A small multi-label image tagger, trained from scratch: arch vgg, 21900 steps.
Rows from block 6 of a small multi-label image tagger, named by matrix and row number. Each number is 128 + 32 x the weight over its row's rms, rounded and kept within 0 to 255. All counts start at 0. Numbers have three digits each.
After each channel's rows are labels from the 100 images, of 14976, where the channel reaches its highest value: "strongest on" is what is common among them. Only what is clearly more common there than usual is listed. The data: photos with spoken descriptions (Open Images, Localized Narratives).
# conv: 3x3 conv (model.blocks.6.conv.weight, 240x128x3x3, each kernel summed), inputs 64-127

conv.218:172144145111153175088153077148114137138162122088130148132115117183168090100183100119098148123203179165107148170095188171140131096106069071095144120147095108120121174156172158115136153125110038
strongest on: text has "grass"

conv.83:140080144128108103140057138077053088146188116129122115113050125148113137112133193172146068130105083143100141124153095134124150134135094111085140127107142189142133127153116084099109154096162184
strongest on: text has "trees"; text has "sky"; text has "buildings"; text has "clouds"

conv.137:108082177141141164113138145152088067156091133159143126140125126101090117137151239149086155114171069139068119121177131142122109166069123144136073158159167125129131157092162129121166117166135128
strongest on: text has "table"; text has "sitting"; text has "front"

conv.27:083112120180097120091098141138217126099068091129133146142190129195107186134122070182175133126088116120150134143086181150084088114111129165142169088108123120214150109148100091108154133102137152
strongest on: text has "sky"; text has "buildings"; text has "building"

conv.94:140121133106180116153120117093150074115125148139128084151197100094147116174151138097129104110152151125125162137164147181099096215102132134089200103142243096173176107134085111152137117153122133
strongest on: text has "table"

conv.89:167097159100156140138107065129138097180112116135109146120133173195140126158151114126101113090124117172121223133137096159143113135142176155077064087161125115146124139077098119168099088178107047
strongest on: text has "table"; text has "sitting"

conv.148:105136078143121050120105142080151114163149137170141140156111125127136134115112167137140107088153102145163122097110135160166168150141134151166126099035148145139175131199111210141123136118154130
strongest on: text has "standing"; text has "people"

conv.132:143152099121118145122101098106066136156110140142170137135181150177102090161112046115134138132174168130106116157101171098193130070141166173133050144122150109142136082148098089138130141121129122
strongest on: text has "sky"

conv.194:157138098086123143136168128117133158094098145179155120139127135105074089106142196157168178095090083143096084088108127104122165093096148145175182137142095204163175097175092065157121184124177111
strongest on: text has "people"; text has "standing"; text has "sitting"; text has "group"

conv.225:151164115123145133094185117129160061104097135156122147141049108087118104077120150087128148130189115210139098130117157123158103098088131123090093149166160111130136095087158146080172101142181182
strongest on: text has "standing"; text has "holding"; text has "person"; text has "wearing"

conv.220:137054126110125111101118151088127137122072123136129126150124124159144177158140085085138145144100076164111139091091126123155188134144115123119108133132117099140105164169113097210126198164088167
strongest on: text has "sky"; text has "clouds"; text has "buildings"

conv.144:114139114076115169086148116120138104144080162123134100086137180060108160153090152114172156121135138151171165103119078107131115139121139179148137080182123107111141140157149140143111133070178089
strongest on: text has "sky"; text has "trees"; text has "buildings"

conv.116:134148150112136124096156145097116182110145073073182146125140113120140143076195093138167095142116066107094128154136129093153162190112084148119114106120054109165132112107137113127141065065215071
strongest on: text has "trees"; text has "sky"; text has "water"; text has "buildings"

conv.174:144154118109149114119148168117113097121081100168138116139134106156134092130146097149095181106109151144171107147055174138115038171129109075130118131133114103130158139174117117124115105183146136
strongest on: text has "trees"; text has "grass"; text has "road"

conv.210:060099112102132112139111100182087135157089082142113046100104141166161115142127110111083087158098133164128143123076148157212154149138136053082143135126164178157143169151124132118097112098183129
strongest on: text has "trees"; text has "grass"

conv.2:126136086115112128120171111150036114157128119069136157144169114096152159111151127144145117074121116085089095139096220127135175100096140154157077172116105153086140150178151093112139134101165138
strongest on: text has "trees"

conv.55:127179111112142146135165167150172189204138080123168140121103087128133131156145119110165101143066185104159119130164067128136138095109156161130129076161123134077142116117136091078176184161119174
strongest on: text has "people"; text has "standing"; text has "table"

conv.69:125137105135160132178100149145137136134186109045197088142146159159165117138108157146109075088140145159150162078112161148131119137091134162116087147118081079165151180147075184105156167106187156
strongest on: text has "standing"; text has "wall"; text has "holding"; text has "persons"

conv.64:140127150104116104144095149162095083090179114182098112082067159122087125125100104098090160097126147132171107150118147076190162116116114184153131109176090131106151115080110170135144140108125106
strongest on: text has "trees"; text has "grass"; text has "sky"; text has "ground"

conv.8:114113175075129136154108128152111082140135113100180110084138143068133096103143110150145083066144135144127108119122128066185076099113116093134127166076142116108158096107075097075156157101118117
strongest on: text has "standing"; text has "wall"; text has "holding"; text has "man"

conv.234:123136159080139122172128102102125156146087117134112111136144147094155086104133150137172168128124098175103138192139097131130132117113166151084128088120115112128109095120137122146157101171160123
strongest on: text has "sky"; text has "clouds"

conv.143:174124109121128145129109095163119117091125128168166159151085099095107111102099086121110113055159182118126116112086171132191106167112107118142134098107144141145126119105172119158145196163156091
strongest on: text has "sky"; text has "trees"; text has "clouds"

conv.17:155159129102115115144128104124145137183133100174111159180152119167114164155135165083114174128097167138135161069092122194056117100143088131095104155115107174118155102139094154151065074170097134
strongest on: text has "trees"; text has "road"; text has "buildings"; text has "vehicles"

conv.150:083086057071149154134150157080185127126080118146135074122172087092156079132139139162123130165174119130117146112082126121147172101140135176082101171121129107139068125172147073137125180183120163
strongest on: text has "sky"; text has "trees"; text has "water"; text has "plants"

conv.93:116074117172068183124198092152133120159147162169078146171187177126106139131123120123129119123078156067104098094128128111144072140184104128117090108134117179089110066112096053150156141113132088
strongest on: text has "sky"; text has "building"; text has "windows"; text has "plants"

conv.232:086200135190086098161102102145121137144150143158092115202108080101138149139167123082136149183045133113096138148183071133112130039124122145099135065133086145139122062149121121097159133141135089
strongest on: text has "people"; text has "standing"; text has "wall"; text has "sitting"

conv.183:125094149088106135172135109109070164200119164119114114093076088076119146129110085137164170208115182101150106162113096156167124185098148096118141176136111113130160169102086104105124128141166129
strongest on: text has "people"; text has "standing"; text has "sitting"; text has "few"

conv.48:151108160165135102102179127064106104141094137111105115186103166161138146086163131123111112152138100116122202113197072125078148153121100138140053111117139101135177111114126120139166118124150108
strongest on: text has "wall"

conv.142:175131200138216094140119098094136141175169069119130099156156108133170098188098140181128141138123140085132117126166188127167154141097131099140145138082083138097123081163100077162133094134118061
strongest on: text has "people"; text has "sitting"; text has "standing"; text has "group"

conv.86:087137154129087113113107110160138128116147105110135117168203130108094098031137141174150076156157150097113085097134064159151117197109146144151149150174125108132161111119090062077180097104139077
strongest on: text has "trees"

conv.198:151078105083142115148135091144132102102092083160084136142183098053135085107136129093182110088132108140170196189137135167210111128100102141064089125152103108036160102126070112176137123163127129
strongest on: text has "sky"; text has "water"; text has "road"

conv.14:138133089150135121122132147117105166106165165084110115136064134146165129112154112129106108173113152106146115120110128145175101155079098080139139112132096118135153157176179127113170103177117191
strongest on: text has "trees"; text has "plants"; text has "buildings"; text has "road"

conv.196:102177152114113054123147142148080164122151102143093111154071134147122108134087056069136081152127176135135108187075127122134099112119188063101176139105119079132121080096136054152115134081130166
strongest on: text has "trees"; text has "sky"; text has "grass"; text has "plants"

conv.127:115155129122167114126074155133124152131113114126119065082165104173128117093100131143124183151125117151109148095117157180074161130129090232159125091107206122101103109128145092076113153167121127
strongest on: text has "trees"; text has "sky"; text has "plants"

conv.81:142182105130146089117115127075150097110082104111144142120131093136155096157084135148142128111110128125123095085123126131172092187071093166143117095118170154178083121070099150129158160125109129
strongest on: text has "standing"

conv.4:096102108190151149127132128109084128189121137134122110106110185113124133127141149118116200134111126125108067119083118191151189128138084110113122098131147159139103076131132151131154119081168116
strongest on: text has "people"; text has "table"; text has "sitting"; text has "chairs"

conv.103:136088137155101141140163125148145094145090129115136157167100145135131104058133106165145130142106127126097152152153026119171159147101123067154133137135150152136104173126121218085124165154161137
strongest on: text has "standing"; text has "wearing"; text has "man"

conv.74:161153146127106192177123130112174099150130092166114099101118126160144115167116126173133147117099153134122115112116110125070153116194187129045120079098093113142094152133145161085161153073100161
strongest on: text has "sky"

conv.38:105141113170143148111113096156048106075156128150154102149074111117146153150100069092095135108113155145153084109121109141097091078162098144118093115080142202180164168136116071132139127126125135
strongest on: text has "sky"; text has "grass"; text has "building"; text has "buildings"

conv.18:160152131081129125197123115076126055096101143075117185154080154139124133136136137168121155200143119141097140114123143127165166059142160173071115107113099083114130076125125140141138147176123156
strongest on: text has "sky"; text has "buildings"

conv.213:105125122175140103120166140138112167181156074101065116084121103089112154116092154143152153087141104096167129111153182122125132132052188140083104131071170129120128197162174141079122185125106123
strongest on: text has "standing"; text has "woman"

conv.156:120083130066090086123146096115131122108114157135139105152117211130122110132103060189140076120159142124096134077180139109198116105113108106129146118145068129087111136129107068135160144150049161
strongest on: text has "wall"; text has "table"

conv.20:167155127186145126109141070082137100090089129161122110094092189174191170091115113101080126098120170137156093147125084054129098115152117090138109109150139143138095089146121112124134134212136061
strongest on: text has "trees"; text has "sky"; text has "buildings"; text has "grass"

conv.138:069128078137139101130158107127112133189147136077118148137118106115104097193068071176135165143174149127110115136129132129108083079093098151135159071146096080074150109112139158119113089139114144
strongest on: text has "people"; text has "standing"; text has "few"; text has "group"

conv.185:173146111099132094138131154106159128159066156060078145162140116159159149148090141099156123150080143127098083113132156107106110158081190089187214121126132155107121120079121190092130098077083131
strongest on: text has "people"; text has "sitting"; text has "wall"; text has "table"

conv.182:097040161100084111062142095121166189151134115188108146087177100121120176120123132145107132124122056115167099111094158197121172095128168110160130111087190181175129103118182151148094169118092123
strongest on: text has "sky"; text has "trees"; text has "buildings"; text has "grass"

conv.47:101139049147143136105149152113102105136095147162056097179077102106128102104117135120134127136110111154075128101114108164107063127152155114165144154083111116131153145087167153118150108163204157
strongest on: text has "wall"; text has "lights"

conv.98:092161097126120120121175146115158163149093103148179107078155115119163149178108111070120095032128118095131100095126133157112191141192111120102137127157143167075134103127070175168114118145050090
strongest on: text has "people"

conv.13:134120160160117165125182071135181158114186136136145104171096112163130140128156109184165133117158181162095159064136159121098150116152071107089139148127080119150154126152091124130180130140121181
strongest on: text has "standing"; text has "wearing"

conv.30:166149038151162150190130133136114161135112061105164170127113122158124071147128092099113141179197169174122104149099147117151138129106106115085114155062116133144130117126108146165141048162102135
strongest on: text has "people"; text has "few"

conv.181:138103174131148169165117092147101157060163099171067117153142085153182140123136155097153143149132116175179091089114131132072101155063113074175156073136189139183130137095072212133102120113169107
strongest on: text has "table"; text has "people"; text has "sitting"; text has "front"

conv.147:139154117106124164100158121146123129114090089046136071112157129130109134154133129152094157162139127128124148180093168092092129139037135129067141132188181138105135186114101163125117117178134135
strongest on: text has "sky"; text has "trees"; text has "buildings"; text has "grass"

conv.79:161065108110149092168105125059103136089117126198150169051119092124071139129093125133139107140166180133115162163124139146089102129137150165103142108120098087163102141214134145137100142122089166
strongest on: text has "trees"; text has "sky"; text has "grass"; text has "water"

conv.135:119080175145097109159092168120113135166127095130142089111157132118096098081156145159124089175143169135121203074140115140105152168159179154112142153113184161139136141114097151115145083167143120
strongest on: text has "people"; text has "sitting"; text has "table"

conv.237:093062099110134126145107162097118072162117077121125130143175119172132148126090141108160110142066138163193175136114095124167192167124095128155090134170063146098102130152122127098112086166115144
strongest on: text has "trees"

conv.146:105141132196089122142104060174133111129123111113102112111075152134128123098134117110139116125189110086138141164072123138069189142137186154127188158108064148152148116134101084117134106175098128
strongest on: text has "trees"; text has "grass"

conv.217:100144159123111106123090075071118174122091066124176078164169065168087143119054113095182141118139213196081130084105102091161131162096143106111130171127168081111132155059170101191118142132171099
strongest on: text has "trees"; text has "people"; text has "grass"; text has "ground"

conv.140:129101130091175151046085122149145135119104115179134104078082141181114138139149067054087094107092055116160133092112118111119127099042171159123140182152182125121125104171184145164088163119071174
strongest on: text has "table"; text has "food"

conv.37:178099103167060108179145121199155121189108099085120124087115179131131167132111129088122127148085129109145122153115189115101166167115192120093174124142137128154123165152145144139160142100080119
strongest on: text has "people"; text has "standing"; text has "wall"; text has "sitting"

conv.110:118131115158123148145110111098126128141116119142141123127080116102074119158117082093225112162131172105094172115135169135159110069156101160077051105180179117121110133102115049227121105040127127
strongest on: text has "people"; text has "standing"; text has "holding"

conv.90:134155133128147127141119102122091091132063115065141169156134105111096121118082132091161118113086156121119101101153075132150112167126162152098107140079110115124049093102132116111127105148144184
strongest on: text has "trees"; text has "sky"; text has "road"; text has "few"

conv.28:151155101124153154185132157080106112074094171097059108128125097118145083139083139156137091141112108162085073201116092135136105093111177103130172100133137192142172116165205107169182128126128083
strongest on: text has "standing"; text has "wall"

conv.33:088126234160108083120115127113115123152117098169125040149102130162125106180141058113116119111068108061106137103140085136083135147120131090079126111104131118132102105134089124052105141093172162
strongest on: text has "people"

conv.200:148151139155164149113109087130097187135118113091104130086173189113116143171133057145101143132122088060128126107140158131140169132153117125063061151108195149152162139070117062112123117096105146
strongest on: text has "standing"; text has "holding"; text has "grass"

conv.107:120152187146160136128137097131118130105152170103111083188135146132128118122138113174106135124152083125147102145081135130184163156139184053096079121143102108102147038117154102140151098134095112
strongest on: text has "standing"; text has "holding"; text has "sitting"; text has "table"

conv.34:087152115050140129149179082132172114115135158187103119125134078090080115143142166089155114121191110119095145082185133133063125180116130158073092181117098114156151095157158141054097102147076118
strongest on: text has "trees"; text has "sky"; text has "water"

conv.73:161142131121117063188111106198107136097096130143135158071152118107154127158176121109121204134126118194128114126182157127105120135165156117114115137068154125136145162097073097119180147109148144
strongest on: text has "standing"; text has "people"; text has "wearing"