A small multi-label image tagger, trained from scratch: depths [2, 4, 4].
Rows from block 7 of a small multi-label image tagger, named by matrix and row number. Each number is 128 + 32 x the weight over its row's rms, rounded and kept within 0 to 255. All counts start at 0. Numbers have three digits each.
Before each channel's rows are labels from the 100 images, of 14976, where the channel reaches its highest value: "responds to" is what is common among them. Only what is clearly more common there than usual is listed. The data: photos with spoken descriptions (Open Images, Localized Narratives).
# conv: 3x3 conv (model.blocks.7.conv.weight, 240x240x3x3, each kernel summed), inputs 0-119

responds to: text has "food"
conv.199:131107087095141146114153131182065103134067155127151124102138149124056118096136151144123115079117128114159193106139165237149109154113132102139174120101096175125182178160141153162167170160108148141155143113113098155208145138096149139054060170105148159149139098171137126145109120135126189159134093108104018105105109086140151130111093133108059117134085072137088120

responds to: text has "sky"; text has "trees"; text has "grass"
conv.43:090110185146122119101112157126120155156171187155141124102161185104112140100071181075059092159057145128141131117093160091103113110158114099102109136108138172106114100166143108084143099162158140186166154097122102126099090090112105110142102160125131073153127133092156148118085102135126139107111155171115173119139100103075110120132162127148091090113109123139140126

responds to: text has "sitting"; text has "table"; text has "two"; text has "front"
conv.158:128109138138148103166123096168111094160130116157071127200129130112106095162191133078105153214110110187147183168145137077144182129151100080117098165119163112099063100135162106067094154146134121168076103172093111137150133119157136105171136124164120121094133181120121111153135185093071155136099140132131098154118104121061101208134140113160144095155128143131079156

responds to: text has "grass"; text has "ground"
conv.40:110123172126122116111119199089106084127082111102172125118143128130122169142107076071111160109105167132127118168108087126159125160072186123142143165143180096113132122099143163157198102172194131155097128109114094058136180174164131103137135113134143098119097099164093108112119121107150096115125122053121154115108095120147138111142182119105071062131118099111090084

responds to: text has "wall"; text has "man"; text has "holding"
conv.119:097144149038135142134177172082136167126180119116133073089104114134111100170090124171082104090111122111181083138131066187155134124165083169138111156173094144151126093096117138127090121095166122138101137146139068108152101165117145112160116087078166083119104140096112122115098074128116131170130114157150074165119153087152114108114083110078094116114064178120105154

responds to: text has "grass"
conv.41:125130117146048142079144211084167106134086107131064059118110165117082137120116105147092130137135150113095119173169101082110120107126143126159074158139135109078170132127136127094128108139171109166076145111146149170141149141167102079148221110138077157105173069206140125114139087092084122128117158098105089050118119065166114136129137174187122124169082134097164128

responds to: text has "food"
conv.110:112156086150115153153145130154134081113093138152080081087151138150159111116174128073083205101198136144103087114088081186085113188098085140120121124222146176108124089118068074152073175096108174081168110162104108115176132107165159184089116075114138127161185091108170159165091151074132173128104138162142125132114139181137183090145095109102126086122153169112139149

responds to: text has "standing"; text has "person"
conv.203:153086102169126164224139108162137135080142159131070087137147117105124111073079147171125078124146121108158134118133165168142112123134109102097143079081078089069122066142098142089119080127106112153082141093135133109125141148155173156105108121076148115149142109090120053155118145136141111133130117147198125162132131112149103070146082099129068137098163163110091096

responds to: text has "text"
conv.161:093100178109182105095124145097133124098163135113094054129166151127157107103148098128149154090142136114110135078130122126112090177117125138130121094105148149104130094134122166124153116100169109116108175143141148089082116076145107100137111118146124129139134118148098140118135089094102137124076105088153125185131110121083083120078122085121064119088071154138129155

responds to: text has "grass"
conv.99:124172094099144147142125143100128156136112150107132103133144088159074128157123118139156102142179077113155138100094152139081130158161179117122108104123113092132136062124117119145094067127096089112104120117098179151151123152166102114127147105106129118119138134097159095136136162102147142114174115082080122134152099111144111170092132137191106142087123082106075179

responds to: text has "people"; text has "table"; text has "sitting"; text has "front"
conv.55:121086088091059117082110179190140105157140141120131119156128108099239113115093121078133114117167159129141142153102095117098132187091127136098087078111101136130127124092105113177080091124085111149140082151110160169099136142120145085089101099168109029095145135147093066143116121088103116111099129097103123142140171108087130158083098151130125100112095138133092187

responds to: text has "sky"; text has "buildings"
conv.170:135060126087174125153171124077117085136145042112124149173156164128106142166148139188117117110148080207078103189090160134130154129109071110148120097093053164157109133124104136120130116172117090169120110135123115149126092081074109127082165141101131044122150133116079118097150153109088165131122172133106118113105165178132067105098141139068108145123125083138103118

responds to: text has "grass"
conv.80:112191133095079145088061144078122134099070110085127086104106082137127152158097110118149169136084086162075113148080210131128131158131175129116100132183082120151072186110119155147228160136144089087131124141107103113096070126147118135094119118126099144128136094125122167111114089125129128168098187183101106169140134159129122118155165136142167032116134100123111135

responds to: text has "trees"; text has "water"
conv.56:088131074089157102108139162117088106119149130132124093044182087145130124085170129067072104094096166082202144145077131110079118140124116132156119159148067151060136105172159079152109127059135129193170163145094048093140153073104108102121124091160132162120146128131088158118111099133186126199069088080186129112133159099129139102104176144088200176158151178163131128

responds to: text has "lights"
conv.235:125152132116127086085108158116164079152109118172086171090125134126183071159153115121088136088135157147101091140071097105130114128107081176110181094130097041105135146122136150092132138120146114111059126092220105086088130099123140113087126080101169101131110126111090086130121133150110103189134117105107192059088162085136067102139122137132184124105125211157083105

responds to: text has "woman"
conv.83:053157170089103106165123137129097057121153103108128172161137109129137108184099132143153155149100174129144125037123137083125090119141111129145114142093091122104100095159065130029105107117091139161135099101073127136140112166150130142111105127108123127141123097116152150108071068141080156175103126097170156131129095130117148125072151160171136092168172065096114071

responds to: text has "standing"; text has "holding"
conv.178:142045113137167171173075108199108151055138087122150098068148138146132120160159141135155190121073072163163148148158141141134144119186145151166116162185119108131131132118107172149138154110131155175136094081122123111092122210116162114111059151168102092129119090156115105074122084086148135122161106107092167094102109192141150185118120127124171102104120106125080102

responds to: text has "lights"
conv.138:204086083099123105118075183137108134170158083146077154104120107146091187109096054051136139097115110147185108173099117155151144122089084111124146157137130118061142084145167071091136178181158106113157126098141063112189118153114172118151148112174139157103128173180094118100173112147169123059119105172145124151161095111128121140108091089130157179122194156126115117

responds to: text has "sitting"; text has "table"; text has "people"; text has "chairs"
conv.76:145076154145159154151215145169050067133096083152122128103188126108122124086115134094134117171081083135169092154096171093116067115138186114122086133109112148137139047107067115104104126183168175144175119166138127141164130146166112086114083131141144051125144098113139157193072113113137170137103145085116115106181087150122153210111138071103064084116170142120113063

responds to: text has "sky"; text has "trees"; text has "clouds"; text has "buildings"
conv.12:116082154113104149096114120127124085202113143133099086097169092122116108132154143124132117084124165093165081164101112142177108163117066137159145124133153102097121112138094170161091127136127147146146157135145104152136062159162125084125211130107088079121136091131187079120092131146101093099088134109093169136130053098128132128111091094167110118111101168065106107

responds to: text has "standing"; text has "holding"
conv.112:068050109116116128137095176082154125112201126100123105159099120160176152179173136103128181103127113123056092125121085076158154119095157082093144107120153136106149184122114111108105138193104128170129100181114182103080130148106128102138130125151068131143078078150168169135106109105152096142093091132059132118125138206069095102154112132148106102153115101150092129

responds to: text has "people"
conv.228:092077134132085074084142087114099124120122174091107135159139074141166057182151187118117120059079212088118123127164155145103121176116122138126082135137127156171155150181142126155183149088123149087147106084154111134148197076127205087130102103138097116158134131192142129109134122161150130217141137146136087108106159111101109073128074124130094102114051102140147140

responds to: text has "people"
conv.121:133099137123079096132135144195116119172155137187143092106114179101173093083088138136125100167115150227133094094172148073063095158115131128093104141092072099168096147107133178119130091088128133073088140096104086141123130130082105185151125092143230160135140104099151125118128108149133152140146125138081136105080139141121115131137144155096061175148154170083090160

responds to: text has "sitting"
conv.114:126154113144105103110181120142139122141159158084103119130145120090099105076136166180152099090078147206123137101080134092110146113143142175097153120147135134118122117110115080065165089134129089135104193099151121124116204142082101099123097177135150122104134105089167081151137093087174156100112130062116092079097086149073099149167146106151154108137150066153091109

responds to: text has "wall"; text has "sitting"; text has "people"; text has "chairs"
conv.183:091119150123155113158107113071104154127118125151101135159143168125090061168182070178184130124112106122135116124182158141132125141146132097139097132082117107199114122122110110183145106109108130099114130121204125070113077099114117124115177113139155121053161159159116139147152105087130122196201144143126133080138131118133095115053152127146109149139157109085137196

responds to: text has "plants"
conv.126:098120143149158125097123093118108130134124205151158123148082099081073143145110098165146118133125128144080172110097144046133081165204115124127118081112145171118097143114119110143071130150102086089158120088111112099114125074145109083084145072126164168175140136157108047182098077228121114129181147083067147133109093134183150154084170129189119139157186138090146161

responds to: text has "sitting"
conv.20:115149075139167170122151143090170119116126143195123097143088104099119140084101161104086143138047176122151123083111198091111158118110132162154161130121133093112134116182131156119152119129127110141121080119094101173126059151112110127113148152207079081147066168162112160126147105141066123149149150158160111100087121189170096134213132137106073158130112093140118118

responds to: text has "food"; text has "plate"; text has "table"
conv.160:141155112109110204126100066111122140112112157143166169199076106130172101090135196143098074080084117127159174139123109139138111089149145140139113153174092092128116055127169124184136118162117174157122121107172110145139120151092075141103100070147091063157082169105078126100124146107110122147113102098054158120140139116144110138109112148099114091105133130127102114

responds to: text has "people"
conv.153:141084165104139141132122118141127108132114099076106131173079105094157148143109083091131075127141128149147145134142177154087165110142076100094117153116092133108209051069139105103177187119186077174172123132037027065149148140157168143160090110078178109187088096088130149149130180087184132141138110156163167114111172136097085183177137147149129089179113154091145153

responds to: text has "people"
conv.48:111095123142114192135145189187080152112175183157145139114192109118135152134101090165112091097151083081165141144146161056072151132078173106076109164084124162159137107123137147094139189115080139119099127112134087175081121154112113108159137122189083132149183142135089152108129075152090134080204121177122106082115177168114130107120085120125171168128142157121142123

responds to: text has "building"; text has "lights"
conv.125:143135152119133051157101136108118084129097173152154096150119158086097146099129095125095172095145127067119081099126116090115138092121121074093132130097082155201170176117131086092160167103085127133200088109108136131173069141124156122153100055067112063120135137124096081192084147141151077120150149171137154128091145180075144095111075092077197108103116182125120072

responds to: text has "grass"
conv.131:120199139140107100131087127123138093116137117143130158096122165197113095111135164157103163117081165201142162080122127197141110113137166128097135123111113193139160129163198177136081101160099117174084140120158154082168127085114176138117166123118089132179098139073125131091128129175133106101037118144150161146180151151126112099069075131072090135134139142142085119

responds to: text has "sky"; text has "trees"; text has "buildings"
conv.68:142107117147123134155092107137142173154129131086106105094169099178131119085116101146109116122162122136154095091138104082168103088099100126173098085135164170092167174102132105093219082115140165126151103108125075098130238163182165071114131158155174097141102129133131101126151158124144123143110155114159147103083143121106098061129076068117114096170145148122128132

responds to: text has "grass"
conv.19:127104156061173157117088134132127068119215147133081092088076185157165148116153099075142192159100144115110093141126136126033100158135127100150144105127156128126088167146086129091109089156145093158148115086146170105141120127163088141121076077121143097147087150129098089095074148100089129086099119140120113135182079124130138129156134089198117083126177117130156173

responds to: text has "plate"
conv.128:137112137065156084153143190082081156078146128156143137092078094125173207141112090112116146117130124104096126068146154113147193120116107154126084120132136141154126098101131093184111151189093191100170133139134109121078084157078138098127132135121118119191175098074146177165173136110153157141070117058115145127095123136121146089119146161112210099129139131149104118

responds to: text has "sky"; text has "trees"; text has "building"; text has "buildings"
conv.198:138087070159135166113065066125071135123127176213122059132108153086145106144203114164100155090130174113112158088106108097157148111051133095174139112135173104124196119085099160150132127151105125108123086101118093142079137187164132128125155122112102131146128106128137154150103135146173109153133108138135126122129127208124142112121141160104093136175133148109157157

responds to: text has "building"
conv.66:167024114151080115119089106118175111113150144016145137056150157140126155102095156134132115106124073142134141118124164114169133144111134074148153108114133179161157137110104114102084132074100126090129111166150175135150071162099126101129168115104111094079058113137096143174104166174187116080147064164121130176157134118111122119090145150110147080095126145102111140

responds to: text has "standing"; text has "holding"; text has "man"
conv.144:144064150104122119147078210102130113104135148091132131136125138139154095159109103109121175155159151140089090041151085117101149136097156140077139105088172101161142157106138112086104121083141142145051120136107082141124109140114118105133096133113116170100132146207073150079105097147151144126109107122081171139121093119104160213151146144076174102111116128135062105

responds to: text has "lights"; text has "chairs"
conv.194:095115138156106114055113113115142113119077131115078143134199104182133110101098135104150135118140129115080169186129188101163142077100068166124156128057109175135183102129127098157074098137085108160135085157152178129103132121156135143147090110126164118151153108116155140178110095151176157138134193074124176123153107132136127094162104133111092106087108166116218182

responds to: text has "trees"; text has "sky"; text has "grass"; text has "plants"
conv.162:125140128123134147059102123125162125145119092105072124108141159094113148145183113137188143157118090104144131108195130051120146183126160131074126097077138077180157107055101058179189098108158153072158130109094162161106177098143138133144145134175162176107142168137163138109154209142141108119111161087086112138165127116112052135137129131145088131180132134142115141

responds to: text has "wall"; text has "sitting"; text has "table"
conv.97:128156136108130108121087151120124180070137038123107105157150142140061160168124154131119147097078107123112119132123139101094141111141099077125118118120023089136105136097075156023089129161148122136122128156137090116142151140168136091121131129147109066123091121096100120118083141119112122103101146153158150151108138142116118170165074103154165158156100102131130154